{"arch": "transformer_decoder", "width": 128, "norm_position": "pre", "activation": "swiglu", "layer_scale_init": 0.1, "positions": "sincos", "init": "kaiming_normal", "residual_init": "none", "steps": 14200, "batch_size": 192, "lr_schedule": "wsd", "final_lr_fraction": 0}
Rows from block 9 of a small autoregressive pixel model, named by matrix and row number. Rows with one number belong to one neuron. Each number is 128 + 32 x the weight over its row's rms, rounded and kept within 0 to 255. All counts start at 0. Numbers have three digits each.
After each neuron's rows are labels from the 100 images, of 14976, where the neuron reaches its largest size: "strongest on" is what is common among them. Only what is clearly more common there than usual is listed. The data: photos of plants, animals and fungi (iNaturalist).
# gate: MLP gate (model.blocks.9.mlp.gate.weight, 512x128), inputs 0-127
# fc1: MLP up (model.blocks.9.mlp.fc1.weight, 512x128), inputs 0-127
# fc2: MLP down (model.blocks.9.mlp.fc2.weight, 128x512, transposed), outputs 0-127

gate.132:082112128137146156082148135125111127076115072126095116166110130153075173124115175176155161085159155108132122110126070177111111061154123162066111126161177089083139152171156065076144125119174105126140143129155125154144130157161092058160104136077140132109139129114097135114103173087185179124107169137089114174133136088155111152105098070124162134060063110117162122134168190161148167154104
fc1.132:113097069182124100065085175095111106125099170115065158119125159143104138128139133150134163088110106157142126099122122201170146156167142121142134070103048159063142141166129145150095152124187117145113061135144091159148174143200098173087104133126132092183121111133185151110095108193162087125138118128116107103113098098147147127091130139133091094166141121142113189154092078167128076082109
fc2.132:171114095124164105107155122135141080094080128109135204111116159137167104106116130066107112123145121114104087138154105088084078154174118103156105162127137142116125171139149112115161144120073143147195225118136076118131113071103189109139183184140103167141091121097138118151132077125087095183144104121207138139154171175165149138148138124121159153073107072142141050137145170115113085152128
strongest on: phylum Chordata; class Aves

gate.57:119092098105130053115100148102144131079122121191074107117120115114163141141051097096178162145187104092074182150105056162109142170107115159178120147169164147116163102126111118100146137202107170143156126138121089145146106107147125120108101136104143134143129147101084121117114141107146128130124161173102099179112096186105157150127117215153111101117153092168077099054145138161172202142116
fc1.57:113094127185143117068156096113151095147130143129081158194179127137128103140162175122129123113085148153133111180166105087127153115103144125161152149116081100073089116120105152057064164104143102204088122132159138122076106096079149165142212194138106133139134139145136152126102079189151136159118107090141074091133210164091152137129118157096086155115103129167139137092146155127154103073103
fc2.57:062123127087124138083118130155141140185102092180135159183117145163134135112138197149095040112112143138181179167123160086120128074142168142118153155088108218134097100128117075185107141101092056124128137135117092142196132131133083111113088121157168084131121124115121117111150118156171106153143130090093100146112150143141105087069116028138129137132121152072192126147120140113133144110137
strongest on: phylum Arthropoda

gate.400:124149135101096154202125102114024120147097131076089094103160105096143175068110160146046123166176142161090129168141099143082122126194158120126153126152126157098130142150114169094156136150086118138105067095127090154147146105094093113074136118122121168167163169087125140127130133087121129186183088166088154204152147097148138087167086137095128137116188185126106135130123143153106110141112
fc1.400:106111153143159146128080128141151142142220126090176159176156124113146116214114165112153128122128152156114136080180127086113086155113123110158107113104192085188111103041119187132109092126154112099089202125089168112134100155149144147140126166096107093104122144149104098153162157144096096082135129125194146100091108159144095127166123120103096088176072120059105089121140099099153143120175
fc2.400:112175161127126143190128076123115144144085124081117115115131111164187145072191093116111133161093079170129065170126088200169149136171146111082085158064142101122060127153108145121123142164105133165110074028140115096123120091143110076142109114143078097128146179082139158122129093095150173196142133158125128158150150188118130152130150143152122117087132156105102189130151138144164153129103
strongest on: class Aves; phylum Chordata; order Passeriformes

gate.403:102071101177138154148104131099143142093127173171073149104090139148202177144099170067082137099113149119074108118140107176120159090145072145135130149134096140113109095177142093097097169250135111112147126107169168188108113143111068165123113116147137158177107095168139134136137132137170159077142114165102089106182091114139115183075147126107118126129159159077094130114154095147156123097151
fc1.403:143120120139149143091129089139093141157067123070150101133184107087100110162126113116187144126099141116163152159125103112133106145179164158100151128107133195160162059111150139162091158106175118125080179107100151102066111184154170123132113163134113138134152164100070113091163214130126104167189150103169133133106152139078095049148102132094085137133137120127118090101174177092124187124071
fc2.403:101133105174130163113142133142131138186137183099127106155140138107113136130083157149098078107087143134141142151110144114120146126144162118108173143143132074164132095112088058129110080164089101088114195127174158119161120179169120118135105158146157145090078182113193164099103223100142145156145108139184144138182144097077113097142094123160161049111202183128104099148150103093117151076095
strongest on: kingdom Plantae; phylum Tracheophyta; class Magnoliopsida

gate.470:111138119159100106180083140147084160123093079146139068139081060154093179086127090175069102174146181148118133106163166166093140089099139115104108090096165163112145113108145158123159190088114104198140086112142155143061107203127107140167174171116135112126153055157137140147098120125092152123119141129104076102110109138140104130130142104117152132145168139195130142072122155190127165101178
fc1.470:163134107147136124121059154088135097149123058142104145162099086075083111077139108177052105136152104149117122108133160127147121145126118111171136113141085162098157148112148094146106138093115107150131101081168110109070186155166052105161195148149155118128113133208095129170169189132130130146151134141052139113142130129117125122148139037146114099113147193216169153112112159141121122122142
fc2.470:136128129106141122152119139132070128122081076166095125145146153161122175143078189148131136122159147123123132138106139126095081108150171157117148075172124136134165220131082116048117107085163127086115114136087135136119112101145167055201097097149124142094110152138182109106082169065136110109192122119042086135118131065106167116160103167149130123151087206101124135135120135094133101171126
strongest on: phylum Tracheophyta; kingdom Plantae

gate.181:185116078088162146138120128050087083134129129101188142110120150145166112153150124115177120117123102175106135158117077127109153114063127078166141100182208077149167164144126115111165138135076143129140120129125162049081177089065072147074103146085132189118086094124128133152128172128127113096153141150104120158162133148100117122163162099193177162137173092119146145127145114155089132176120
fc1.181:148104143112156128135185078118057076118100143155177099124191120127114155093135198130141137144164120165122097154169158143122147123200157128150117107151144117105097125112131116065116126155132143110102146203097069102149122149135119152135164083178206174128119109112169097139131062141129135194141083107117085118108075111101146117114144181123121091110078100137192138119118048125162108095193
fc2.181:085128166118078125086152128143156150097109077151134106080148103139084098145102148086123177130110106111173110092136062138109107164133169166154112131116154138067096192094085101098104167102112088168115165134115143140131115151214254136185091119154123140176155144161143143134113125160146105158084161141183139100140143096079120119110138131117097123143087077170127108134112099061134123180094
strongest on: order Anseriformes; family: Anatidae

gate.465:131088126124151176155098166101096111127117142125133100161118162117126151182055109133204111104108098104172069087144185153109164130081214187153104045157120145115103090135092126162169181121141105069141118126111072129208095165133155064123147163112115084114118083094114140119102109128134129164162077134126134171067161154082094112122149129158155105117134134194137110135150140140113113140147
fc1.465:107111163108107091114146157134111073141159079193119149136129113135091101096104085166152151127125108150156079149082115140122188170112156156152128126091133170114110133170143174123113141068108157110086161167122113150163107247100163108093105167144116102100126086138120115155075089092136120135056077087147145173131233120112113117125099132155147157118075173129164128070107105148137135155170
fc2.465:151154123148096106110109139126137086125085076130107152147104058128129130146139130141056168164091190133119128165193053129136095097143155124159157166118073095159148129125155099105116128087192106185157143165113113086080136121161149138085161109110173159123156076133156119111113151121107137121115147121144100018181098092176158114076163107107088177152100093177127159125149142153169137072152
strongest on: phylum Arthropoda

gate.485:124143165083141123133063096025104092117090100146066125138144137099084118112152098127109133116087111149080063142124106102089154131129177135117157195138151193142049117133123140143105135130125185176106115170112145157129152145084120141172128153139110158164140173209088202165150040129116098121097143151130126121159110127084108127163074122112150120106124118148128122116138189098106133153181
fc1.485:136132142102145121145121167166120175167103148069084162153144072159094137153094124129122157096111137067127168088087110094153147138200103110120117125118166200105143097169150033161179155128103091114155081055149198091107083157148125102124093167107093098151127098109166151105141129134131166128148103115124121139168145142179185078088137095126113078113157081120081132136133155163155188159111
fc2.485:161170131076170123205107108118132118167150090114074155185157152096097154126116080167113123109106155152116070147171098094108114135165165117150112107186114184167098163172117158105088107115104133122098170151104079119177111124118116077183115050097151198084118107135119153128155120204100118129077128161085157148149103123113110140096082164148098134150134090148104161147166124110116141172205
strongest on: class Aves

gate.357:108121108141139132125094157145155090124131118168073094141140143150100160118094139183136124138139074127096167126110142105121131105163109121082107112096135069185165191113140151163069119131109125237155192125123110157147095169123144082075137163103126119186119075132138063139175146170106115210160138167039166103124107109117155101072092124110089142148057137128132123100152139102121110157101
fc1.357:178061077145159093153069126088120122136123121147112167163156105151136162160090123099153107112172133142128086073096135132070169188119107110124079070120143133184144083097096146102174120128145175154135173118140095126181092161118147052131100190123105113147118146099146148170152200134136073183167139156153142127094129122052117163130064169150121131100110154129094120151157078155153136095099
fc2.357:146174217120099106154136150125063079126142111149192166160119069063122099131106137099134159160157174037141142169215106182160113096122147113136100086125130161083110092128107104118132146135117078092083062119141147114132131123086082148139137112147138153108150136103091095075097092084159132099165103119145165143142153106173116060114166076160135156122138082145088136115139135148148166102149
strongest on: class Insecta; phylum Arthropoda; order Lepidoptera

gate.14:109161161138168120096121187146114146134118078035108120159165158121139134122088116156102123104130084063103080122077199150116206151156159111066097148123146124157151170174102098152153131111115120127128112081130162155152143136066101106173217144134080077135089095149094102111159126100119146132124150135096106151091110180178155114148105110140151136146156216135140094114132066169099144121118
fc1.14:066095123157128108109133127099086107139107113157165151148133107092136199155112144143148150138154194159160061129137175108102109091149111137164162131179092090148141124098071161080103106129235129138132097139156073154057113104166148113090095115131132165106112153109163148129073157170114134175128109100165113194081142114132099101098159159111148079131138100099194152156115170118128080129063
fc2.14:102145180118161156051189156117158112154138162063161082125173148105192157134121143095094119063109093104124104093137116137120124157167150134098094151115131125088149127033129158188145152168136110148079149076135202083121180126171150157153076105091095106104150153138141134083169119094128158174155161135096137099109148128136176078084118121093137112113093125143163121097185108125131103081165
strongest on: phylum Tracheophyta; kingdom Plantae

gate.134:176157088129124052135129104116151136142093114075140144088109068123151169097148122160116118134095087143104137163128157188101047158098110153131169140180145170083097135114132097126087155104145077165178112115160116114176143156142146167144153118117133124131144157099136091139112087091142057183108106183100094090168108143156128111155136082111060129061117163086134105163138201101184129068123
fc1.134:126175111146103119058091112127174165117132146165144191064167154153156138095130154108117160109123177141109177139186139119096109136146131129146126160151113167116193062095113194119087159121141101086170132118104111144100117072063135152168071140116144162090197137081119130081147123122135120087148141154130088133124119070180150212106138122106109143151165107145132102090125129125207182086106
fc2.134:121093127088156119137111171112109107087035073125114088152090149149118175094108122131111082082134130114105122157072145118116171098089149140170102125178161179184111193132149155149151170136115177142055117209135098147139117173183152116134159114117118126104096089124146131158086137174169119157157125133105099081085113141073127084166089159112038134106093156130120164158097106120156108162116
strongest on: order Passeriformes

gate.238:135144050182134131169131098093120156147155099135124142101125107101198154150096118137121101255167085093170179157122108106095112160125105050178087145094142158135142116113060150140163148109108143121173166115156121126114026122108151138140147145131126148121104124121132137097130100154123082142127135150155158129165157130101145102126117126133211078097094134084088113121128108138172160143111
fc1.238:106118088134105128134118234109120135157152130166157074175161148124127138148105115152199180165166104104157169116107105170155123107118164095073150030096135106164133086083093140108076105139209117147148081120112152118128136153174121166146077094090127074196174129109150105084129140116112112128110082093084148122084116131125119123140120158158116125187147108131135207127105143115133089101115
fc2.238:127092185091102122103096067178133156184162123094136150102095138050098096118140097195141082153145181192139095157122120075123125099147111123154162160103168126153093147152096141136141117109092173052062141143114106140160082149083125167184109110127139146083106148112120130074124136122101145093141152155198120146139151126134174048171136139132144108138086115129082082112167135131185180132103
strongest on: phylum Arthropoda; class Insecta; order Lepidoptera

gate.323:115138138101098120098103136124115131085128149168062159112134104147101090144156132078163102165113150081102096138101091116184146171170071137143075124129190088113158127137161142150131182161115201093112121145112096140133101124156119159088089148129178131139115151055121146150121126079135178126096126147124098112147152185160123139095135141118135145189122123107077143006116100131239137113103
fc1.323:165147169133155081124105103086114114117141145103113150149128104118152147085147103186122191104122117131123114161174137098103126184165102100156150182102110090073121105118125135127033136063168100161116178163185155153107151116062139152159169096077135183141107135133101106119125108227186118159144165118121119126153119129056091078106090172111115148119104142083139149088174130170155106099119
fc2.323:095119105108119136125126136132129108165091134128190128176179093090093136159113185124086134090145099173138173132173153097115129124109127124135106116144107218113148099108111098143127126125148116128148060152128124138131134195200148145162058111138091130074179156161150151125187203113098085077115102117100105175080073095118181120110084047119104091130109108114157146192111095110124153097158
strongest on: phylum Arthropoda; class Insecta

gate.333:163111148168142145099157107157103132145178130106118138071133160098087122125103123158161080171151133105094132075173103128114103113152134145160136131167163134153141108200108116100175165180162124094135156072111093155142135215083087115090123076141110134153112138114105100181081121035121115184107127195089121114122108103130111109184133152159079109142149142113067082148054174100090162111113
fc1.333:152077183154119102145130171077071098151095141140137092119111142115125130130109053158117170152144098163117105095177140170132135178126140092134176128115114177160171134123132067118140095164145128162151067172180108150120149175114151131113158076136153081118095149138079089136099144113098081186119114128090160107159065151098123121212111165131126123152150184101095100122147134127122133025075
fc2.333:195108104129120172106162110102091098138111166076137116122176144137143152121111181085101140157096155122113208105150057123120067179120140119121083148137147118119157139124129118091181173119098152170154136160129108091062095107174149080088152148148074158117098129100144162030167107103119110085158101149141146098162089150145094094109171126206113150062067129175113129127130164114129132131122
strongest on: phylum Chordata; class Aves; order Passeriformes

gate.65:134128123094135101165132192166118089117073116150146176183108132141102086131141105140146099126195135113146053135046133098134223199143085126112057140062141075169091163178153106130150153126133119141130128152127140108115140159139114135088113106087163133095093118150122145092082118130172188155124117122146126182129116159119091153151114098068154161107077091091118134140115187143127105171077
fc1.65:180153125191149127172107099144120142120170110143087118110156125098148127150137115121110096142135075088175114181122078147124091157210141094096139128141129171115100109131090151148101131059134072101093125106148154113164191165174111057092207097128138163164145131163106119162195126117110156137094146109117121045097196117146082103171103140158094103083118137129116201128154165136094121136129
fc2.65:079055168127115173058138169097124110143109111118120106074126161093096115108157131151131134132082087172145149101151104139113132096133095103107127142175091156161201100089122082136161144182141177185194128109114098142160090079115187202113033150138141139105171092108151144124120091160087085142138126152132088150121134131107122154059113110114134144145133145182147110115199111125127141081158
strongest on: phylum Chordata; class Aves; order Charadriiformes; order: Anseriformes

gate.135:184135145142101154130119121132124117123063106144092169133143176130139102101122133148085143124193140182158180206153089160066094169153169139101133099147107089145185102114139137144145120120139110150124145115172084138109145129077112072147099189187140176113094108094117129149171142134128136156084144103161062140151095068134168120169117115119125219117097070100123059114167141133122142200113
fc1.135:103114106175176156108154112090147152128156155153144115166133133069162182143158140135107134141094076094149073108108197113151116102151113152103118138114109159132076076161128162153183138175134121168103105203172110086137116093141150134125070108101112110123121063145145079079163107178177072076126113097180114129133094147051057144087168137096103103165121133111169160126097148142188136145116
fc2.135:160134137147126077058148110119110120104134081134121155151158093176141082150113134093124136122171090146139144187139047195096125166109183135083085158110154108151106077097191107113111121166176134120115150114096138163149092138094127093158168133101093144100137110148115125106094084103137114147164182133175121144183124096155172178077119153138093177072097109106095078169178190124146087171168
strongest on: phylum Arthropoda; class Insecta

gate.489:159106156048129139150183162214086100103126104142167117107140066151098090106192097111080142095156159123123135084089172124113165131094191139116148090145154118185096129112126170159103135116092087120070115157091104126089164127099099155143105083130152162166115118125169145106157164170096091182087105139066116107129129114106165140194175090150177122157129106194149132109128097147120156117088
fc1.489:112085130157107111161146076120176102135087164080126131173124128111160152172127097111137128120102108109120126110156075144136113110134124134125064123144118152137141183132147165141154097151208110175132090068146157179120100114043105110167119168119108105072182175114201063054138168151092067142134145152131124116144094128114176134125110138080105160066069115102168127117164115187128095134166
fc2.489:164160091154167120129146124105112130138148100108142158109133119139139063056165105193104167141090157109151174116169147083122170107122128075141185107148124164141114108118111170134156081142135135122121090118201147140148167108121130085101151089116148113132223142193104082088129111100169170105068035154145120144110096110147214101091085140121153176111107112113156102148138106097110175157137
strongest on: phylum Tracheophyta; kingdom Plantae

gate.50:074106083092113143119177144112119128135121121134145100106165090189179216131154142082143087127165102111093147145113153131143126116184051147127126130123106111127121124106150115109119174116182083180099134143114178146101068115140123203092111112115110186133174121144175144096129126110036099106142072197174096136145091181115145099111147102096098090161123134146090145113135141129161101057086
fc1.50:169127140211112138152157067118042147095165092118117126142114114113162129167104138178174163110087133102208154136125118196124094099141159165097092120143189173124123085096126157173151155106133087097128140130172106091126148084108094099178102141099107127174133125118083083127155067084164130089108143090114112154205110125104149098183133100143102104124102117094135130136093088172157166164169
fc2.50:113132108081120076120091135108132114120107173110151201099161075142136135104103118115154111105112110102115195148159152060138141198152125122124150130133106087087120111131130095104090099104124115171122133121142148123087191125189042147115157111129207112107082145105169134185140147143109120128158092145162119139079142178121121117129076114072168119160157210168138065144166187102158098079107
strongest on: class Insecta; phylum Arthropoda

gate.336:156135082154128128122130211106131126141123069151202089153096117143104186147111111095159125141118154154075130128121164156124148139147108147128081124133122131171136137106089077133103186133058078145127206087128127149117099107200091119208126145109083154141114140119073087152131171089087108153180087173154113162169134152160127079105164100068147128131136147155129116082107055162114102100135
fc1.336:121140135162190081095183147194064150147105110111128112139091113146107146102120174140169080102183180151094188129128111147150148169153097131100009054119146151138106150117165110129139107199103061102104179165130145152120111096144086167077140129123111135110101111107131144122128099153074126118150149158144131114165084172130117127150149116122086093199154145112076119150096168156125128102091
fc2.336:092114169133122054137108064223116111153178105091137157146103119129156142161129084069134155153101158088109116160146136180115151116112163121149129142117169147145169130155104192141128137076130113097131158122134183113146093117128183125134135173037176095159078069117109104090143152168193147119106112125090069174111159164079140106109123132162111132145143150092091160112067104134150103082098
strongest on: kingdom Plantae; phylum Tracheophyta

gate.447:106138085132147143167170058134159111138059156120066136134110141147218095113182207107063084079103104124100129150154108120142133142100127113177147134108117090109122140137180113105107083148182121149148100095154150132111104141102127092094143128165146149118100119192130174149192129150135086161109128135125149103135171116123160109058053109120100199069148144118130086093117153150139184089118
fc1.447:197158050134117091082126149151151074151161141153114137096125095129085135140115091147099130155128036180130085213155205098115145074134186128106165155110127118135138143128138128118172124087120199144165167146077130136143136182104148101130146149135157107126138143085139112159151118096096069139106121093203112134140089095107080142196105114172140161090134173167134085109114118140137090137109
fc2.447:161141134128116083156122061221143150140138232099124102111162103124168213116080089089141106159109108109163059131179125121107155131132141132066122144148115142142115116123033139164132149116119145147154106101096130102140101101171057176149134136137131107165142197132118138078157134175177142157121108164123099137128100149068168120071151098123145126140097140085138140113108137149115115165076
strongest on: phylum Tracheophyta; kingdom Plantae; class Magnoliopsida

gate.47:069147137158176108132118184136166099118083232164108117151122087151153148088138109115079116155150159079173134155160091082136103135096130122132116109152120146129126154115091090150059143092086136102213137168126150106094158124139155112169060164176090127129176129120124232136141115127135172120090123105105160129138111090178081126090055137127106141146174097129079136132127122101120092148104
fc1.47:104118132130179150106100202116039080107141143118167076164110126097190177104131151109050132124108131129122090089142119082155116132103147126125087054137106136151201136113106074075108137112129089107119168130144154161145137093137184156130156102092111170155141122177117136130075190123145148108095181114105118158127128124162097106143127124214130138162171125131117118126127074174109129218146
fc2.47:123134108184137107134126127152082069130148083142137092088099107090160170167096147152136088122142144136136147153121108118119106148115075216093108101133164117165171120130092099139152095228079148065132186171103184187155147161137136185149204098116111147206080159158106090057122096124143127154072142090139125158143075124141144108089153119123118118094107118102119119133137121170140115152113
strongest on: order Passeriformes

gate.462:156076163187175114095220160132122084120175244087170170087123057080120120136117112143164073155183174153047158131139077126136092119121196125144122120130156110092150163169125058130146119124108092156159148093116114114124138087155158127136158121125130141127101142094142141164040109125100085149145124111104100135107173115146130119150113121139134133122131149154142173145101088105119107117147
fc1.462:085128190130131158068161110125169056095146150117183123108138099169063091102128143168164085122125161160120095100175088140127159106087154135132104107119158114095102090104112109180118129082162155065136135110127191144093128151116145088083127110144229141124101153151129092165131107121098113160162124127120121117104110134154146098059135117215141180176157169191138142124102075094087106137127
fc2.462:153140106065102097100179061043134142155111129057157103116109069123088164112134149085135157097108142099151133156142165111157178212187124155143118140133145147112143107121142188092130148080113181117124149131101159114123115130128198095197127120084145138113167102107155115147079133209141070115135115109158148173124148071142133126086121144128098104112113098174119121142080172121169094141178
strongest on: phylum Tracheophyta; kingdom Plantae

gate.10:137189108124123121154089109134127063120143065118136133129151110108098137131102103142124121176126148150034160123115152075166168102085114136137097176130195115164142129117153078155141099157091110151115179123127109105106084169149119124157152158086146110205064059125104156162170102134061121135116085153157172158135115180138169111123151110167103132130109182142130105097073062188145101078155
fc1.10:149100164170182136171050139125095082076188136102159167185117126110071149091098143096102123137176136116103107133115170087114164130164145121133092139128176126102094107167092106143170179034116143132098097084148142124167109127065143107081132125165115163180120129143127163137108108146174065078083123139181145165140135116094181092142114117111151130143133172093120208142124143173139110093128
fc2.10:146139146117152118137138126077098111110125118078125162114165176182141140093194111087148176126097159110150177147110170109113130109115180108139133097117116154078129111168127082120132135102186086154127101129167151074102174107176149071152154133086145112150156165104077096115105150116181163112126125184128116107171118100148097100175094058114118101129255122095091141117106186119177094102100
strongest on: class Insecta; phylum Arthropoda; order Lepidoptera

gate.130:111131104119163151147104111152163182099113139146150109155081080100116117147051100089162152222063150108151162120098127166136131115089149127113137150201144176132109092091105094086150108139101160087167128118163115098102090080131186132198094148117185098120136212109093147120087128052164161123127132143162086134176132115114152169122152161160123133152084129183163120093126094122166144114146
fc1.130:106109090110165129084145106065170085079118066137085183123128105158131131103137123116127148096092141139038121134127103091117134149063094141181151177178134142144162152078139099055160132119097130082175146156153102155126157113112151155113179199127151165129130153093090123141066130119146152178051142136110096147164110102140119175093132165086100167109109119178106125109097178171179135141137
fc2.130:140084082144118143226116128142133136146088231106084062094111096140169139167100135131136163115128073121112113105131187153170113146155127112119127105145113155112159082148148089152057141170114139117076076113166121076118130127134153101121048098151104132104121128159102169125199163169199153119127119099122151107120102139074132159086114170147101105170093190146125164146158103124116135119089
strongest on: class Insecta; phylum Arthropoda

gate.185:113184174141146179139068170128141109110115140149092122102139098164060128132137086183100147131123067161119108088194084108128172087130191126159118152121117143081143097133187093150103123084147100115134093086066133183078119136081060120189083147103161107145096097195130144143130134133144133138135122116121142139119141144122140118031089135114105142167097107145135151099133053170131181141152
fc1.185:161109124180141105099183063140160084087160169083114069128065175071095127101143122154176164149106099110157156134123041097112136105092099142120159125156088183109154125101128123129145120087118190171137140099154155110169074143106136137120113121090076116106094118131176154141120150142101086172173163168117100203175166069124141134136136098150153146129167115126081195146138182135125101156118
fc2.185:118137115176194077041171039073125105150100089156091135124149144133138114156105148153095133120114113161115100126094124082140091185138127086144134179124102146125142195102107100075160143074100148108136122040105107142188113139070110149124082092110135108104158166198100178114162173164171108156117151159080114151145136133146122157166114123127106132127095119121138129116097130169103132065078
strongest on: kingdom Plantae; phylum Tracheophyta; class Magnoliopsida

gate.464:163105140079123150219146164068205111108101140117115202088149095159149148185128127105088145124110094084135150112192144074128132071099124148147153102075081138143141091103095103076104137104178082100117205148152190113116109161107086131149173160106141123167115121130116120129136153132117151111148131133123154097114058110089166157117158153136141062129084099118088154111147179160153109121173
fc1.464:132183228153118138126117105165001138140151082083158092111108113149192116101134112098111108146147187129130109121154129145132159105088160118073134087171112123107109072150143106160152156094139044131162131112053128103152149063099138179121112131165131108144145091148170112095158131149109162141172111133094139099095097131143110148163175147167129169147138103119142136138069159087104125096102
fc2.464:116162148140118169090167058151143151115130074054100140113095109096146152133124106124147167076115146107121119125110101112078149105133118144127126107168070122167152161119135189194144117128181120147176198100081065107153139114117089152173180059126055102149149197112131110092134149094126143159137141093154104104098085183134184193148155113119100148129151112135122127122098185179158168143118
strongest on: order Lepidoptera

gate.394:171151130156140065178105106190135148126129119145095115151108073092143134155106060109119130125058105076157123058104155154104149123190102123075135170128135157132163126160108129171143132083135167049185132123182110151186137122074039116182199117131120161137112137150102130125159115154133115137087155091160108138154140129101153112105171107127125095104124077138090109102195099125142177131098
fc1.394:168168149096087136145140107093109131159120149183096181127082070127122125109155190103131131098104149062127118097116094123110128073149165140109162162111190074102124132156127176136160117128156128127121118138114194121125081143125166130087117086212176118162139117166141118104110033146082083182112092145128107191123099163123127162054148140071148129144077090169110103138073154117149112144129
fc2.394:143171150103122100158098128176175120137123121184096160136101118123135070185127093121112117100126152086094131119160127098178108044173154127110139180139090134125163196096127147156156115106142095016124124117132072140170127183107153162127119163127171150145151168130084092081156099122095123141124084116167148194133116187104125177057130153107138119157088117133144085134157080165167160097125
strongest on: phylum Chordata; class Aves; order Passeriformes

gate.421:111076130168113099145155163130141149128048109185135063084145159144076153126161136177071131132201039088111107122161157123108106191116136131147122109121117131148155156104115158179091141126142163171125082116189072159137164145121098102104151159176133135157118118117159109118139145100139119154200082104100075128165091126088083052092113119121077147119107192105136142130125107165152090118129
fc1.421:183173091069089125131096170044133151143110135115111166143166093106157130126075144057118130139080098130149157142114168108130085166136089123177169152075162100155152062096121119175114113149155095194106154121122165115112100103113145147092178156150137145112112123161142129141188115174146131153172113136153199102130076148095126057105160129140129140144110164099078139108113155088133061108193
fc2.421:180191126115058121079134104079162187157120132158052215147129150133137100074160116158125136165178089082121112178125096120160162155126140103088184112107121122125112116157117116107055064140148143093103104112167136135157150140132111122111113170134203122164153148190123167127119096140122197094146119118091140149126136158072133119107087137188135088145121130130105161121132101062124138167181
strongest on: order Passeriformes

gate.180:149179155136106140106109123186143155133169079116129156084152074160110129121163116121114102151081149131111147098138093118119107101187119151166149118103158081115102116122109049174174189131131128124124136115131148111069111106144054155171128153190159117112116115180136187197151138106086105127101125143144147048147095084158171120064140053149110118088084116145121118130147076067125174126178
fc1.180:115126143150179144173199116115146160131107149146119097175133180152152152148106108132127097129122149119114101114106158109128107137120108154117046115097081107153144205119100077112049179122109107133144134195129099137126103138109194141097107104091128217124123158042155142091115167115099115094154106114124117190176154122110069160182139134133158045107184115101148111151139162094141104097150
fc2.180:128155132108124116109107140082154088095136155092087164090143092117134209137124100120153152118138152113186166103168090150091060083092095145043130163123126173084134099129102151106139210136086099147132101092106114111156061153120144113104130132111117042128186131120127128135103134134159166143097107197118074124088111157109138147135169151079110151126081147046142151167147146174152139138076
strongest on: kingdom Plantae; phylum Tracheophyta; class Magnoliopsida

gate.511:114103093132147128125148185168089109088097137098118133163142135073121139140073146105138147120133067107136107142156132226067120084160157212105170123142092191089149100180105114108124154068155054128138110106110153144145124144092144096104122063108144119197124148143084112112152143092136090229147126124084117133123111135165087127138089141146127111145138196130135135156181163109093132149156
fc1.511:147106154120142194186119115180037173122131133136113143162157119146077128155110136176111148128148162142130134129156117101141143111096154137137144106206126128146121109052111078097193101150187151129128169147097081173090113088107178167140115162091123128103083112094177126191018119126166108153144133067085114151150162075107155103126128135158131096115138141153099138109143155106148091135179
fc2.511:064145144069124126040121107092126104092095123155164104075127110135160178080176088135118077102107130148095062078131137143114117096130109150171118151151151180134125121161172179181165140168133158119095059164094100118122068152125138138175143123151148137134146079151085115130165112170128124073129110138112093126135094176102139118156133072116125081078109065091146206161157086120123132098151
strongest on: phylum Chordata; class Aves; order Passeriformes

gate.83:164079088128089112136130168067119119139137150090111169101108147125128142127140097090094108119163069083115120100140091199174155182162130155034151189113173153052167179117132102110044114131071144130119129138145124120147104172132077087135109143136139135101124131120144134111108137104101159125127176120150141119133141106128053140104154092134212169099098124107140081151138185108074164127170
fc1.83:111107147172179205140041166148126126143066036107165104181101176148147137156130201122106122114137148144116117058118141133127144120144123095131126081153187138151103131148077114128143121142121084120123084117143138135136138154141179132100140087057092126152113092181131157095126111142178139124162158137059129173101137154177129125153172103112138109162179070079119142135147074070117119109088
fc2.83:151189087154128160072121142096111105106089151172142143211083159118121116099150136128149113103139103114087131198123121128154136116073124140146059144115161175126134108178127115133093141185126129160068125167183120142122149114091106115175096152093073157111147029111118207139116132089099151088114079100181133094085174177149187147130086148120119090116145126166110098149122133123150129131072
strongest on: class Insecta; phylum Arthropoda

gate.195:046116118096068142140117157174173136179158144144058108089148165153144117137118111137115099181135157099130115154071121171125149066091198114109150097152101153174162122135119191162102104169133123168112142116053100120128093195126164127125080148062123125132159134152112096059156129129078075140153143129083158112142112141088136104124132150087156123164156164126082152137120176143096144129054
fc1.195:063073095111097146081078192165147117083103158129079100106130149159135152084177132144097135086147125114081083093098148139152137133119118159109196138162118186130208128172158136162111134146102143180122120165064094136153121102184159133041075141077087116116145115096152127134151144174113132137140134088105119124126127106120110107094169134086139157163177162132127120158146196178092109108076
fc2.195:179093125165144107196186174042120097161128155152146100115162113117107172138092142104140187131074104091106180086086131147121103121134157107101138064135119125123155107097134067126145150137176137094210094134155198147129139087151131120128161141132127093140155153214165095127098164161125128141143105107122100082109082066113202143102115159121107188104101114121107172121101096104109132141163
strongest on: order Lepidoptera